config.yaml
encoder_arch: "crnn"
model: "encoder-decoder audio transcriber"
dataset: "short read English sentences (LibriTTS-R)"
train_examples: 26041
gain_aug_db: 6
time_shift_ms: 100
n_mels: 64
hop_length: 160
input: "log_mel"
spec_augment: true
win_length: 400
tokenizer: "word"
vocab_size: 5132
encoder_norm: "groupnorm"
encoder_activation: "relu"
encoder_weight_standardization: false
encoder_channel_attention: "se"
encoder_depths: [1, 2, 1]
encoder_kernel_size: 3
encoder_stem: "single"
encoder_widths: [96, 96, 96]
encoder_rnn_width: 128
encoder_rnn: "lstm"
encoder_bidirectional: false
encoder_rnn_residual: false
encoder_rnn_layers: 4
fusion: "cross_attention"
decoder_width: 128
decoder_layers: 10
decoder_norm: "layernorm"
decoder_norm_position: "pre"
decoder_activation: "gelu_tanh"
decoder_mlp_ratio: 3
decoder_head_dim: 16
decoder_fused_qkv: false
decoder_bias: "all"
decoder_qk_norm: false
decoder_parallel_block: false
decoder_inner_norm: false
decoder_drop_path: 0.15
decoder_positions: "sincos"
decoder_cross_attention_every: 1
decoder_tie_embeddings: false
residual_init: "none"
optimizer: "adamw"
learning_rate: 0.0022
beta1: 0.9
beta2: 0.999
eps: 1e-08
max_grad_norm: 0.5
max_steps: 10300
batch_size: 256
epochs: 101.3
lr_schedule: "wsd_sqrt"
decay_fraction: 0.4
final_lr_fraction: 0.05
warmup_steps: 300
weight_decay: 0.2
Rows from block 2 of the text decoder, named by matrix and row number. Rows with one number belong to one attention dimension. Each number is 128 + 32 x the weight over its row's rms, rounded and kept within 0 to 255. All counts start at 0. Numbers have three digits each. After the name is the row's rms in percent of the matrix's.
# q: attention query (decoder.blocks.2.attn.q.weight, 128x128), inputs 0-127
# k: attention key (decoder.blocks.2.attn.k.weight, 128x128), inputs 0-127
q.65 100:077069094153109182134110148043145112121150153160173145107120127147143106120132220101146207112122146081134127139137149197086144113109166121065143119157118119097131105089142099112127113113136109114099108097143098105114114180104108128147124145171136124156154092166212165093143138117130145170120193126117093147166071191110068121088117162152182160103143140134128107141055136088137120074083
k.65 099:190140117119097117145169184116129141114079162134131105141106173167155155093154133148137082100154101121121129177163133124151133111117116116176194112185138105132116171126131199080161093191173147157151087068130130142168171060073143122153089119083131127151109158083120144114172101159089078142132095140149109103094134136107195124125123120096058178153128089145122074085133150093040097125129
q.66 111:186068112072128139161105104122163130128104142103147091130167152147126068161123149138185109107127119126137192115194196117153140137162126159080090120104147180121149051062136112145133154221146138079129119126102131108136101186116136163157162094133114111140108166122108127160092124159118095123074095210090087171154151144140108128088102087166118118133072159134134144085124063114133161175143
k.66 107:124120185080172148061143160133173096175134102169120127152124145092155104105027080126124128188205115116150056131103140140125101086114107131126135206118132143146120166095190128177146116151133093165086151134120079118104092096143113121103032138134117131088133083165194114115079154124178121129091122111128131149146148158178141132150176095148128182146126150159114087099115158100120120135141
q.67 102:173178146141122112172088127144119159151126131028109118088115154045103133117168143108138120121097175141121176097171111109140160131112106146154113107144104039162183216092094162143173117113149149143168127098109176102170156123191092157133120131118186131101091117057081138132106135142072137116060077133112123125115164140120060170164140140125115117146093091126126148137160118127126113176114
k.67 110:113094119140154100067148052199134074138175118155126122091137148124160138146076134120072087141066118138131123103106091146175149113106153120097067186111152115162092091158195124149099118081108126168123160121121129163066089094105211092148162128165126092071144121135163131138162169164167154131167120140086154089196155139114145143110118153135174081116132143094164191080121151129116131113096
q.68 113:152128082088183133138108131181110098145120117141144107104123133101101172139148157062096171172135117175138119096099137154117169111171169191100080123174072185080075069118149104140080169152128097093065166138113096159128157117102144094114172111154113165180110143133120136143134121142133169062124135216119140113173060090150134147153086136113185120111099138087157140097157113140141168079087
k.68 113:134089141110090146146107139106191127117114109109105095150132150140152095099111103130134116127195089166147108161171200113165073119144101067162136136081200130173145121101144109112165166125133138109116103065130120114152118157147168197153111181140076111133181106127118167162068130110214157130125088129101164121110150206155118107102131061177125125136086142165098100147113084117136052170142
q.69 109:149111155057128130127175146142136127150081109107080093158130147194150046146140066135143123139190057130152087110142155055100126162120104095129129120119146180096113088118104133113165153189116117135145099161115121155167138177120139135138069138102023143174166116171123120177124140140133091136122111123140124152109115133123134120098115107117125198135149143191086101108115102225100144114179
k.69 108:119122101087111135121161170048074190122160152166131225141129066120159140133144108122151173140169119119111117146081139146105116151119129138113194122103111168134158126108120075167140102125131144107140126176175078094071165116138056171072070131110161158112117086120173074090121118129176107128122132087166096166156122078200132078139090122087121144117159129133114089170087164118140157151143
q.70 108:070142082162143143106124188133137142099136110155117134108150142133141158141149138105164154148110142151127138141131155179074195090150132179114148095152076137064102064115136115072104164171139117084052098139138093126177145130092094077126113160145089168157074111179139126065105094120143145073098214168145132084086068156089159152175151108087114108150137172125126111154158142119181117108104
k.70 106:174136154147102167161157132092148135136129112123135105146039116166095092078155164162088102102201137105122142176133121079216069146112123080169124102131179135104172099128161148115158157098157156083117079086177084115149150146092161153115140167143148097151178165121098173141101079149123097187153110185087080150145098140103122110096103122127087156121127123160128121107073126140062113159093
q.71 094:181173101096166145107141144194106123200100124076107097142062195121096095159120112085114124188161137151116091177132116057157123109205109172159116155139121094130105154038095160125118139160146129085129145099111146129168136106142099119144135129091128125141129117118080147111116167181143156088099069121132158106105138150157140116155084119142153176168072164107129108076188072154140118158093
k.71 104:120083124099101131174114077139190119097177105112096170111191127079154117163091091179108077122126072178134139069155203148147130119131136112097080158104063134120130082199117132130162161114125160130122117196166106121083084136089155188096149139195110107059130116097143077112093109175196132132150137128116117139156116088140137175133135112115130089124126102134140185107081142159132111147140
q.72 090:166176060125085124133143121099139153155119163099134139141109169082125196164144165105118110139070167159088173160089075095156157122142159180150125117156143097173160153091113144107091137143163152040168120085123199094138135092137089105113134118096161112129098125079101123110158124144157101104128106113107161111071183120108164127178109116112139080140065153144141142102169121078165115199059
k.72 093:139094172117161175149115089195207080132169125132111086087137166113107077101086125198099101103077176097136155125181157129190133102124133122094086146129100061126117091188122143119165134134094108161046122111104096150139095136101208070123155182173119112090131137131139161145116098144100139120149116173111099131158096127105126149160145146118136112099181165089153168135103082150080108096135
q.73 100:104111090127064127152149090073170129091162211146145140113140101149153155121101175122146110126104154095099204105106095180152118105093183195105120127139142125163131109190153092131143087093149060120126144139140200126074114087125173125132124142150169076119142139118164152130150104085139105147158155137105145130150171123132115077095154145124105078074157127135150146184078128028075131111100
k.73 101:161165188144192117126109170191136107130098094163167041148134196142134130083090116144153140074101152112122135118154145098125169139149100105110159127132111064137106190114071115088080099196080131170134132087085124157183079110140161089132166135086185142134105153107140171169143129073078132089118107136180137154127115169089126130147158161168140140168125097102134083144145079113098120094127
q.74 105:179177114103151107113096120148141138076127128092141123129111168102106169162144091125147104127127170143119177168157140130166167099174141179166116133127118104154134145077124129117124135153176121092093136113138127080183087100113101123194216096112155129085081130097068133117104157145109168123072142165117096082095183162127137135155089128147049117179085147055150151114173093064179128173097
k.74 107:118066177098160151121152059172174068164117069135093087099125134127109101140045137184072086142139101133132082097143118120159131101119112109093025199148107129046115105155157141156122184117117097138119159177112140156128069129139204139108110148171118112129155145155131148139095101146158125138149137148082168149165107135114137164126172109136171122116114130150126192083143127128114082135131
q.75 098:087115166130134133174160128123124126079112147138062133117108157210122078099141112155136173207188123098146121138139123144101102106119098161138158159089096110147116152152083143104180104096110083189133162181136150146146126121153135117106053149085151119106147100173142136088107086062137094155165096162152168155091113174130098082098171142110125182149143132162101101164090117137075059061133
k.75 099:129200103105124123149148109079105139052169116106148166150140124143143157145144124139134148073102134155098175105110118106134145141112160145168152110082100156082151132133057083090064113110090158096203132144211122131119122122120080148134167090095202174113090160095154105105186160162096070143144130072208112123141104113113132145102136162093118137172139093117133139110083154079127188146114
q.76 097:075103086129131090138079160091103183111133139187185163079151123142102165098138148124112130160081189092094111149130134102086155169106161068130134145202125133076101127152131144109110050138148139130080111145163159111158148133151141099100143176184154129144129072103140131136129089068104122068084154045142156145124204136128099124102106136184119091079167124173141142115115137168083132112135
k.76 103:124186139200103106125152179169153149125126151176174106159171123161116150091123148148135096116094141118105130135135097139152114129128109108070187109135161134140123120185171120118106167119117135102097052036075151164103139145119138145097108141083094147178126170111163130128170092158129162104157155201148160138089103140087138133140123150077157114093075164100139064089165134118154127097025
q.77 102:127122149180155180104128170146120106190161107170151095140152168072117107090091149100155148132049119171131157119075086131183070093159065114118158116137143111162104094044133130109060125117107181115154142069135106162114125133118118121086128137128114175123095166158165147103125119160136174113182078121123140136134103118108205112160156121116170134093071179137125080073143136116185131141167
k.77 107:136126132145058132170077085124145109140137137080129158178114137113086072127182088093122099104157163121187116154114164097142140099158177167137133142147136110146164107196099192112186106130159168154114101106131143106140107142053052116166151080192125103100157102112069118114139144139070105191113100138159095124079070112111098181145100127133096126126147142123120186116098121169061144120124
q.78 104:169159110141150191081154099169152084139128139169117136149071156133110084136100115125125118085106143130098151162067130100207100142182155161092144153124153136130083073094116104140067103093150090091142214134142095147139115096073137100137125058101114143095128178206158128121169132124154164143144121171092129066161119104106190092099134158134126159108139193075129120099172149134133133168120
k.78 108:105073173109141141192138121136172135131108103077125131156139153123097091106142146130135157130142083138165128136170179156109119071107106089117109087138083147085110123139081180063112101173139128146131124200090137117184083190103064116178146114133057115134161131128109128189089097082111110148136106107184147186096081169147103125124170168166145125110133101186077159138141058115123114103172
q.79 093:101039132128111111171106128096095135146110106178140168155126136153117128120120170149083132166150100089136016196111151086092088156120131032123152158124165157142143167139144156127137111130109140157161103108092118137080101143152133148109141127155171094141142101109141081096153114104147096172202070083148147197145122149144096140087092134155204149150168114156161123094104109143116099078109
k.79 094:109219069116082171121108153101121147098106209122123143109157118130134168160127107121185136145076164144116188108145100143108123111125147196137169097137095125127095146169076132125148140156110121111154119116128147103120183131123084133127115098104109161136075132100143090038146157214094120105108159076131109066074160109109150150180147101051093161126107154122152095103159163130184139137149
q.80 106:094135093176123129105170158186124141089124163135175061114068120178151111115146120106119098165117147146116095154106145159140147130163157077172100169183200074123106141111174123149146081129138142150090069048102128133152138137124200140161086173143126106161145133065142147150170148156127121055123124119203099151148173091144101113162076123059148121124148116129147084099105105150159139111093
k.80 101:130096151182141153141137105141142047165172115084139080107140170126120122151123176131136129098150170110134165138089104084142105092154119125105028161078116133105111058127110125140107181116095101127109150129128165151113115120095133140142095202198134101098101155188101157083103152107161085098120097179090142058145100148140129194159142114169126165194171097120149163161143079092099152122132
q.81 102:094051140139128123166162100159147134070166131038164112067130144161103133156119170146078131104155102157153147171141187098119120145095155085158090157159134172117157100079175106125164148196129111093152078055128155159111168121124144123099126152170086101134095187099160083166167122138114098103094066167146104160154186162147128150079095128111124109114125112145159158112136086148170091131120
k.81 101:180171160153156185109057109136105041152110115128124079108110147101115159087122139112191156148155127077145141112173136114179152115179088167107102148080105111190095172121120123105100193088106176137095212154122146119149106124153138182116167116094183123088168106128111192104101117135147163116154115154136134101128107111118148132151150044190119122156108079072111130130139089119149131131106
q.82 099:166130095094133126039162137129197170131131131182106185129166060133170142080058145096168179162108092024111087101163141151085124157134142139171170048151150104144108144135144114102147087063158118129130142143137112119151125081126145091133164099090091138116115104163190105148156150136148146173129141113108158141152119125119088082107141124125068104125128161074098113133178159131147134117142
k.82 097:064134111090096127165164188120094127112143138151122142121120149134113152167115130125100134115107126179119149126088095127146063172092098136140187072166124104110100119173148144098132027153129130164131099106104076112116136082072121158163076110154119085126137208091163102128178119137115120138169145129121062146150107112141144157117165162113163206103136117128100085121067147134153202160202
q.83 096:105092077112113068078128139163157155110157146177065206128181107082121130134120150165122162132113147116153098138105123168119178110120139141093187135138105085116141089153119137141119114083104134123088136134107070134110179114168093118146132098177149149101058144121114083133124158073101142138166093093079178145148071147106138189170106155154081081102098168044125188095154147146121112161164
k.83 095:063180114107102158108183212117091149140132145163129109128109088179141129085112105127167131122064164148140142173146135143157093143116103138109207058144151135120103126089152147131157111180090092104128087094125153140111150134103149142132112141105095202170164137153194150156154081111164185131117126107184078170090144169145113111106121115135167150051130108122096050121090087144153131100129
q.84 095:168146168106138102161176073068172161168129105117129148127152138174121182134081140099130122112126121079104117139141124179083156101092117135138111085115112146160179092085138150051133137100183105112196143130167146083112128098126118091120137120128158085160110093145087118199141129105085092182083126158096096208130143187104098120085132166122126081178123166184166137088116131106101157067120
k.84 094:162119081089109124138091084129071155075137197113152145138117177100112101084123120116149106152128099106154158154149107124118151140106164147152164108153136071095086139167178124131102067096130147195085159141103118120136126094153171160160177075148146116139144174065138111137170097102091096089231137089148088100138163063075194099163099103112115099088145130139120177123090129112119106153161
q.85 104:115111147148202193142131121176099117161152118054088116108074158093155062071151146085140186158176131113144111126167160138139141129182108114103117134082141090144107188108129177164072145084075107166100174117122189147157119110146100144106123109111128128112127128131119139175108164143160127086049160166071131141188117169141105148106170128114139107096144134078154090181124121095080101139160
k.85 098:152055115111134182139072130097143078155105130113112157151169160144141150128189123150144076085136098110170160130148119098171126171171116121168157095092154175147178111108104081061109149151166104072155112067123130089098096148165063117111120104100119116116120113124112105080106132172120108170110037143165156189141137107162111134148155168166117144174122130196183119115094146089141145142068
q.86 098:104094111129102182118169141066085138152098159146160146093127098140132085156177188096133171117133118166144118092104151153089138101129124139174161117079079160127116111166058132075143141112111044120158126148158116123098095168140040147113097109122096144169158142213155080183148172067138130130159134144111140158171113082115113125138102128074119154092178163151075101196116121138121145114132
k.86 102:152130124149100073123035154171128150102164147186180141162150125134118149118097130111110157084124153110149131101104146133133066138096105153096178126149124114151163111110194124113121152161141185123095093074147126160108199146098124056100097128115103080148141149084150119068161058125077134137136157123107163103098105102094223162158134120167132118137080128106107104092107191151197137138111
q.87 112:084166061155127189125141177145096150137118178125188105092080101194108159157159142089135134118090152115113175139111092121057141143101185163152119123186123124101091128134151111121113073149107086091128086116088125128149134161115108096186096169129125170168157145168157132117149069094116129129144134071140164101072117064073122091148076141094147143112162141143083129191141108135178180100114
k.87 111:157134153152122050122131152191166126096149095096134077095147156127134125116120131161121089086110138146113127120068151130123086103142087091095064152111103139107150120086136174133161147164158205151114090119180115194144169087099225119146105211139090109140114175101130161111137116176156150068122179164085148054151153143114165152109125146125090147178137103080138108128150146121110135123091
q.88 117:142099114058156108145145132088063094132090092090079116083152168035149125122119118105139108136110110189118132086159129118159162101158079149139094121110086166106143160102105168183139145155142130149168159139163163160137083122151156123081176148154166095073081071146058133113107185173196098151151157166115108126164170117146089165122165079143112151156119108103184128110100142158111145106146
k.88 117:153147147168155169120107118111113124188118147134166156151089071144164116103148111124118124138166163089155125124095092122129151163150167142136142158158199095199141150189145086115112073126145135115128123126124096053101079174166075093109151117067156087120145093144141117100095142118061106144057098110152154169140160117141093074136111148109147102136132188209138132170088127087082049125134
q.89 105:162058144074147061123117097122102083153094097154094174141192143078127123145122118145126119162132112176153087124120106112157154101156104144092129178116103127102106117178064145152132106128112135174154194189166113129086105099182122147074124103140129074056080112130075105135115197167143085118143110138156134136160163107179107159144144123150102149161122096106149184085150167177057152130114
k.89 103:067172113136144133101169123114123132153125161159129139125086054145156138082110140117115147126143140106175115107121129167142159141110182164151189151134189128207142149161150103114142140131153069095164129071107184098118087176102076077131132086091156108139168084122142158134101148082104112190105101127175112196121106151142105108108119114135159092078118181154101120150080121090151040075166
q.90 090:103168177146094125105112126072123103080183115130108060171100143127149082130170144154129078113123175141085137098112192140182088084179090063164099100097094094137121125140103122094118144139158206115102050115177140162146146156130171166114120169103164138176154086069160147149158123111169149107163147114141144139119140133189195104166085146129140129107130124177158078142077129111130124153117
k.90 093:172069145178116173108101067082157074148125118122135127152131191149106113163113153082124139160117118092107108157154077091096157103065187119088052188163140173078089100123116134182104168075107093147135164174159106153111136144161096107125108118171131131107116141217124110142139126119097118125140106151116154077076124109112125150136122124108158143154114116129193174085146118211090131112093
q.91 101:135086149176131168206127142214174167142086152138157157110093129168084107150156096126104146163154132150178135167088084110111137141102146102101153155129198090100118094139104143117120137113105094157124196170111089111130125144126050108193113103159074130095153188152122128112052124108060117122073120112123140072132066152083094129099142157113136151160143092109077147141147138145093097132146
k.91 102:078150097053128083100171137137121128118164124125133121106164077108184150118144100149133088109123116135136140083171212172124146115148075171134132098035048171108219116070118125097109185165164140092142122093121183141125120143097149139106131144117141168152133097068089155108112127172180129147131192104134129160163102103127133137135138089165102103115123167133095119121155158091174145091110
q.92 096:103095099167112107154161136160106126111109181130091161111137121107094157175162130179085098111151138164116085205119076188188144109087122100107146175140133117104198134131141155149198125108144080147152165091086086088089121102160118108126121119180152086089105107107052116085108166151119164137151076168085075116167129141130083189133141105142134111148138160090176134082121149166092080113106
k.92 092:120183123088133151139157145150071155171149153139157120118086102126157103063091115099148126089099206164165157132131141114165175110154124148120157091089127122156132105115124081134099064175084145066104133101097155118143120187127092176141146164122126219131117119142138174117087116080136078126090122095161176206145118096088083145132078126154162087113162136125077123148153063085142091103134
q.93 099:139182126055109088101169138062146183137146108118087180120154140075146136118115103146162124103076116124132128084106139147093191087092083157138159027082101120133177101112127175122097173092171154092173089131155162123140158152134093153129137129161152150137066104124107092181115131077121103176132175157078130160122090169069118167129142178115088114097105159127114126116103161128168137129164
k.93 088:150120092115086146145110185121094180121122167185193147155141111147123137097109086089160151180114119109093130178129109135113094177097115133112187097184153091097098102122181148108146081145096118161082105181126060107091136087151154131115174122108116147156140158147177098123167078098103147094169139042155081100084190162122155060137096115078149132133129149165143081115107140151098168114139
q.94 102:133139148106085115104147143105060133166133177176154155163134085131163128131159093122119171160124168154160083125074084182169107103121119075096144152122125118144088093181093157082123083102115125224082146166107064069084143121166101167135071121132108122119151136131164127148126187126104113069117100107178074160116157127189115125164109164110154140095174120172097109109106135119060154124149
k.94 103:081092071156102132161157138140186139113130162171147115157128138144078139163107165125056106081150142127123110108144143116115150132088195145123168155123152160079158048152138120155136150119117058054104099054109166170124144128052125105154090141166098133178147120117139139100163104036119076132159135129135160109108063144107130177165136071156166137142126156102105136149128141108182141103119
q.95 102:132138018090081141118192185127105171081159191125103159104159118030191158090135111124140172132097131143112130134137095198141167122091128142114156087121150144148143152114137146150137122105107107151079130112082109097106148138147160144166177151184129169073084118116090122097132187123166147115184123121091068132168115148127105150144121103115142097099131135065150109088083105091160132121147
k.95 099:121160126171131181168139240123122162189108132128149106136068142143102126114141099124109099109143196170132136163110096104138107154167098140109165100156158103082134114141129155165146070170100134093085050098101078107132141108119122158123142214105132164159128140161136107113121110104108131079068117091164135148105150153164073139184133139096158174124135128149124049176121070098102175133123
q.96 097:069137064052164175136154136133101127115105174119091129118095125090126165115097139127114163167096160198108141131151099180112174093138202159141128109158082127097064088151136113128095150176077126096118174131150129112118132163178124074108143149156090153069126116090135175120113148102190094081163096110147185069091092129161132142192125118155162113085123144120104141151116146169164151074114
k.96 105:076130126186112106147140168108109108123204159140201121117086146129055127134134171152048133081160165124111149165122106081153128142096117058133155147123134122092137116159103141129171161151123108102132046064105095168158162142107150109136106212158170127151122161144159117136178105109116140109182115118140136116090079109092171137119075162065174073133172122084101107124137107130105132134094
q.97 087:113188112183100062139130120086126153119125134140175115155093126120122082092138186119137091035127111102085155102095127133127061175136109175136129152132173112155192163116139064141153148053149080093157091069096128116170112136133145146141145140081164122194113175159114158148166147159106143140139133158192106161106107135088149116049103173080123108142130157135139105142164096089122138154099
k.97 094:126124139130125162171132227107167133159060157176115126141177099146183134111091077125182155168119104132129125135132126134156109128158062137075175123129139144150093153120158166096082136182111098144121124161055149108131095136137103141085125132100096117117140089132108145091076145133169091116114135142113118102114168145119088122174255079176120155107125086172130042134121150119141107135156
q.98 113:106145086129159161099085083113136159181095149159136137074043095112104142136169129139100145111089144118063151140148152162148101164155145116164142111100099128139126135128137134124102141064111097120147220148184116129139132106174124082120185062067179165178183146118101174104158135124066157159134109109098125120107092112079130093128182135149123116110182184057104138177147117167125135131159
k.98 112:136125147136091082126150186070118121157146157154091186146151141155139118116111111138107158096123120099130149154136109121122129073094139144078219131157161120142143155103151133089136127186192085140190089079105123137131153076088069091105098092099157088117102161152176085109184099116111113128097099159130128074111119125117229175140145140126103161087109122155110072149166185103115114202124
q.99 083:159081145165162119168131148155089107117082136157156153091168101092142136125113091116104168196157120148134103060144135149142212111155101107121133137175071143158103149191119189096137082135155204153123114154108155096095152089152134098113138101149155094090120043131134052138117101097081090088123158154067161170134166116138109133169114109140111139149108158154128137081118144123066090134180
k.99 084:113091103128113122096117034151132162106094128101115157134179120107109134127082171121177069097103062154147125058166131089093126101119162215149079142149124116105157104112137101192183169073101159135159195116151143126097148149154156179087132077144110167113112140158130106107115098119115131091116118120130118141197115150125130085062108144143109138170130146122126214159176114180118143112112
q.100 109:089210061133118097154154133154075144088041182175162145116089107074121081118119127127103183133100106153070143126083109173145134151165132168159157157157133146160115140165160118095143096103114135048130124091135157120136099075142128123111128111045123178157167112133187118129170170100125101109164117147169145114095114149078144084108135161114191172125175188115119098110121142131125108127114
k.100 107:072154113145114156134160187099144158150096190128076183175164136143149110092078117137151142097139074121177133098193117079107112121134063138099203133122170131140158162073151144121145168168090137124164101082055138119096174147169114119079147146104155159095087081153139106071121120156160108080111127140144153143117154125083121098115172098119132071158132078130136067156122172144159094169130
q.101 087:167199104116093117066108128075149186133132130136128170136113162100108093067159101111156076139101121110127116111111125100113099168136179183128190101109149112112141134125140156142164138092133087095174147132117105137155149119129108139084171073060130149139024139126101132052192125148138145132114099099156054157101121127133152107112132175114103162106113157160143107135193195096122166171083
k.101 087:165107132087121184163165132130111116131102176121115177182158081173168103135071128088135189126132052123191141115190135135145069094099098152109160112177147154151134149157120097157132106114107100144152123117094140092066118118159098150098099099136056110095140131131164105137091144139140123135098125169126126200152147102158094106115153076137160222138117089153139098118030135140123104128175
q.102 106:116073154118152133108117141119130079154111122087130117146165060157192189168111134117148134163162146150150145134204148140105144049122104097124088114170050168120105141121090139142129143164100149178122145211165151125088134136140111063167147144145136080095118065104109141124072123159133098138104165115083138090130123081129122098153160087132050127163144082123128143173088138167150111157195
k.102 103:141082133094093104150089049133104152094158084128127142081111201120073131124141141130097113085108183156060114129099165105145157138133184108146105131148085109088162077121115122153120123093140127163082147159207117174161187120130134120127119062158137149122132156178129107156171094083081154125131082110116141112140089152112145178154098149077149094095106162111125223108178146163077134130115
q.103 090:142119081115196057157104142151188135143102135115158149110124129106109130165177121120139103094090106133150129138092122127086149095081142170108120157130132170107188120095104166132155105137177122120145123095058126112127140062124112103144153133095145065117130128197111112096132112119114080171169116153123147156081138075064101139111089209060179135154189178096130136171114161107165202107106
k.103 088:092128091082063168098145152110154100182105172168129132134094089183124141116090123129119133106173123150144148113185125132195131123071101130160184110147145115144114129140089100073130182121108121129154170114078139105137168171139158159129135093097145174131166120096108161081126164150161143118090151081083145108158120231165156101119154044168096118106119156092129092114172099136126049171136
q.104 115:032111131120151138099141153104129162129097126178101144140077123123040129143140135177125169070092113155124139119107107155104171196086102076134181119122122150155136150107122122092129162085118118076170167124167096104135136136091099133098143071173120183138175180141110145179105113082127164179155102113103081145139103109091158133105151139157112126081169155077063105170153148202132116154159
k.104 118:150159105124122082099145168185144154131139178123162218166156108091180138089126104127118149126139097112125135154097144146172093066133114116093183125137155107221138151115152118094120095140177133121130115087100130090095134086090088102115138100137108094044136107121157068119158214165116131138100170172105145071130180141096153165096106138155053149143106159108113087115149139098156087146128
q.105 103:085213150090112109103100129082108120172085137130109129209109105141165143096099153113159088177129117167075121093198139132107084114133141189118133114191079181127149110140113112198110112121104093104136162216141159124119108165187117132122174093058160156149079112157111163151130113132168145129107100124188149149096100089123124043125164147110100171137136102142116090138116120136118128101123
k.105 101:157052142107125167194140123102108140135093140121121235108138176158113102095103105193087081087134073119113119154142177093121084157166138082135188136127143140092118123131087153137138118151095125173129119149097109103137115107150085122105091081135071134096128146156164087113143131146122076106151085154161080169134117081085138190125172103103171121102187083192080148157105123140122150172149
q.106 100:078108139123152090116109136077146116151097099134104174159096150140098126118171099158126079040089144089105120083137123098062124186118138146095167155109122169144155109062111203120148160158157104092094154146105153122095107112093126088166106089124153179107164123191090143082168065131174093163100116124149139157100165123061124160140159141181101168115195158136122141176157123116087127155143
k.106 098:169143157097133121134133120129108090113137120152156144208142134160116158104116111117119115113166095105141147169179162098188104082115092120134166113110091149190094134154129157086130159140104156136224177111141170154139108100071129132128147040114091112070124123107177130118146163143138194179131069148088160099168170163121177129057147087112081127119148096104082105082145089121153089166127
q.107 100:160062155113081132148155169129119062151133106088111115127167175135177173147077134127181126161115145088188111150108112124115147151130103082114111105157073140163089110064098138107153081206111169132061101112147161175072136102104108141146091160151113130117076094139172112076118115157179126134102152180111130156156111114138105172147152126144100144164136050180155110119098140101168094195131
k.107 102:139131138082109112130094031156118144067108073095131098153116159107092107140099143128108165148167113165109071116143150090100158125125135106156048153130111189108165128137116154187145120103137181133086170181176125130151148134163178157151160124171071153124140109115129147190093157156142129134108130114147121139132162136153081110090078085103129082189071138105131207068093154179116107098122
q.108 087:106072169144137135137124138166139081143090073155108124144138162148084127168140141184088108104157127123132093144112134112094144155100084096098114130160085186111146079105102134120101093173182147090092159195122141163112079100080159146152083116174106184151214139180117144168085065136135095148114095184123175109156140145111114150151149114200105183122131075111127143109158117144100067076132
k.108 088:142128154113151073120093099122142118158142081164134103118076163117150180077152125144100078116106151111087122142076151103126149157149138086170143118091163116178127122117157156068138141103143176128171156094203141162162070087105123133195154097138160106118132134098136161127165165152132157185131135111159142096125145141078140136054050165109066060141182147110074150158163092102177127110090
q.109 103:120173068106062114135155170155125163154147176155154114107149144108204122096089189098179110161056167096147166144060108105163096117086111152197132099104139107112123113128126090138116087123065125106114079059128153175120169151113112178102092156096122134170081156127163113090143142146191144097127182100169132104122141163149126125155139123085128122116101132141152086088134142097194119151085
k.109 096:108125105125142166139142139107118128129097154091137127155161082126121105126090123120111190145155109142171076127164129133102152170111123114082099146196100193095137162122129138143160086174105108138095092164068115080116152166164161095106148208143091143151139034165137126141063156193121120113097123133119112183138152107146035108149123103112188123111142106164172116083062176157094107121155
q.110 097:148081132138152221141144087157128097108160138045112114044109088172168123172166091106119152148162120111141127141185146168117125104188137093135072112068158101138101147177119148113120109139150181184123124123127135131139119085187117127170107189148111082109182083114131121124127143142076088131094172127078151129142137093138087134097141121097155061148173147128143155179069099131105118109172
k.110 091:120162152161102104114109110108135123153136109111109078106081179106039122180179142137122131151102205121137166129084054092092197105111154120141127127085109112093112105126130112151118144107157121105133134141165123168148156135096140095177137118094191130169104161124094147135128041094108142137145113096124146085112071123149156112191136162197128095132070141115142164136229151113109159170090
q.111 101:158092106134071139118162157100128162150130149162171163112139139094085141117136127110111116143170129126144133140130179130127124083118122072173142062138107107069122129172148150106143162093169086177192113149146095089156186151123151100128190137180088068119087088104049136175121152167049123163147130131135124143088076145158107129087047162127071083123082109125140125092164159154134158095144
k.111 103:143062113110144127145137170185136119158102148147192095066134054123140122155084187060154167125064123150164162089088088181172146123107129145124115088169119090118137134162120069154131090139175119106103141118165100099114131102166076180109085111158135142158127188147153109123087131090114141110073167124144113122164112127169113141171163151082156196181147171096165086140132136124114089095104
q.112 103:151149177091137123174165138162162153120109093144072114148102190154151134119147105158132095119133104217122133108119136087204150150158098029180117127135130144099120133140108104104104094144112178132063131148133085114182095172145142156104140106122095114106142180118106152210092100147123095097121135157162106130129139113166124086191153148135078131106026117108123108048139142119106112152132
k.112 105:146086116143095119092043139145115085114158142112164139151159206095136157073146082083152132142143092143174155151145145068061202097110155126074120126121091130171110076060136150139120133209092161170149098150164099129104170159125124116095171167158114157153110068105172126137121086137134149084163122109120097132157115131142128087137117149160100069169103092138148140182117103130133124067108
q.113 095:107131084127131168083124114126108054160105163142108144100103093120085139095068117155121132146074128098164139148167157120051143174124149215097162119158085176175112172153123121172140100141134080119096200174080171098156115130106138064104127083083117138127116107132168141065130151096183173155135154152155130114137135055149154097105135099183102128147171088132124126134164100137189116143144
k.113 097:127191177147174114134146122118115199148172115169163120160149084119119091176149159159109107172118177132110092073073120155154120150138138104139104099078150097134149104151141074129100145048125112108118135108143143173099124156111099123071114110110174090140119190112130125175113131071066056123133128130118082164112083104117167124154175167081177138098114182145143109163093218160099111135140
q.114 096:099106112127078151159135172116123151120148134148178152166157086119105147196125146092130144150124136133146121110142120138115129090121159155135144114161128115087138056176149101182176143114080125056111075096172118153058164140151088170116139176194110198130104103178094084126132135113082130139119124075120177123116054116119105138127088079064158143131152147111137124176090120197125159051104
k.114 095:144156118090170134070158122144122098103096124134073099135103159186142063063137152155141142074148149137077140165153128158132111094118079134125154163149150131107120167115113136132091100123110044153157150131155142146196103117178151072193118086065112085126148114138109172134152137157192174136135100160133139097137150139075146138122111111186116203136111093142114118079180145074083164189104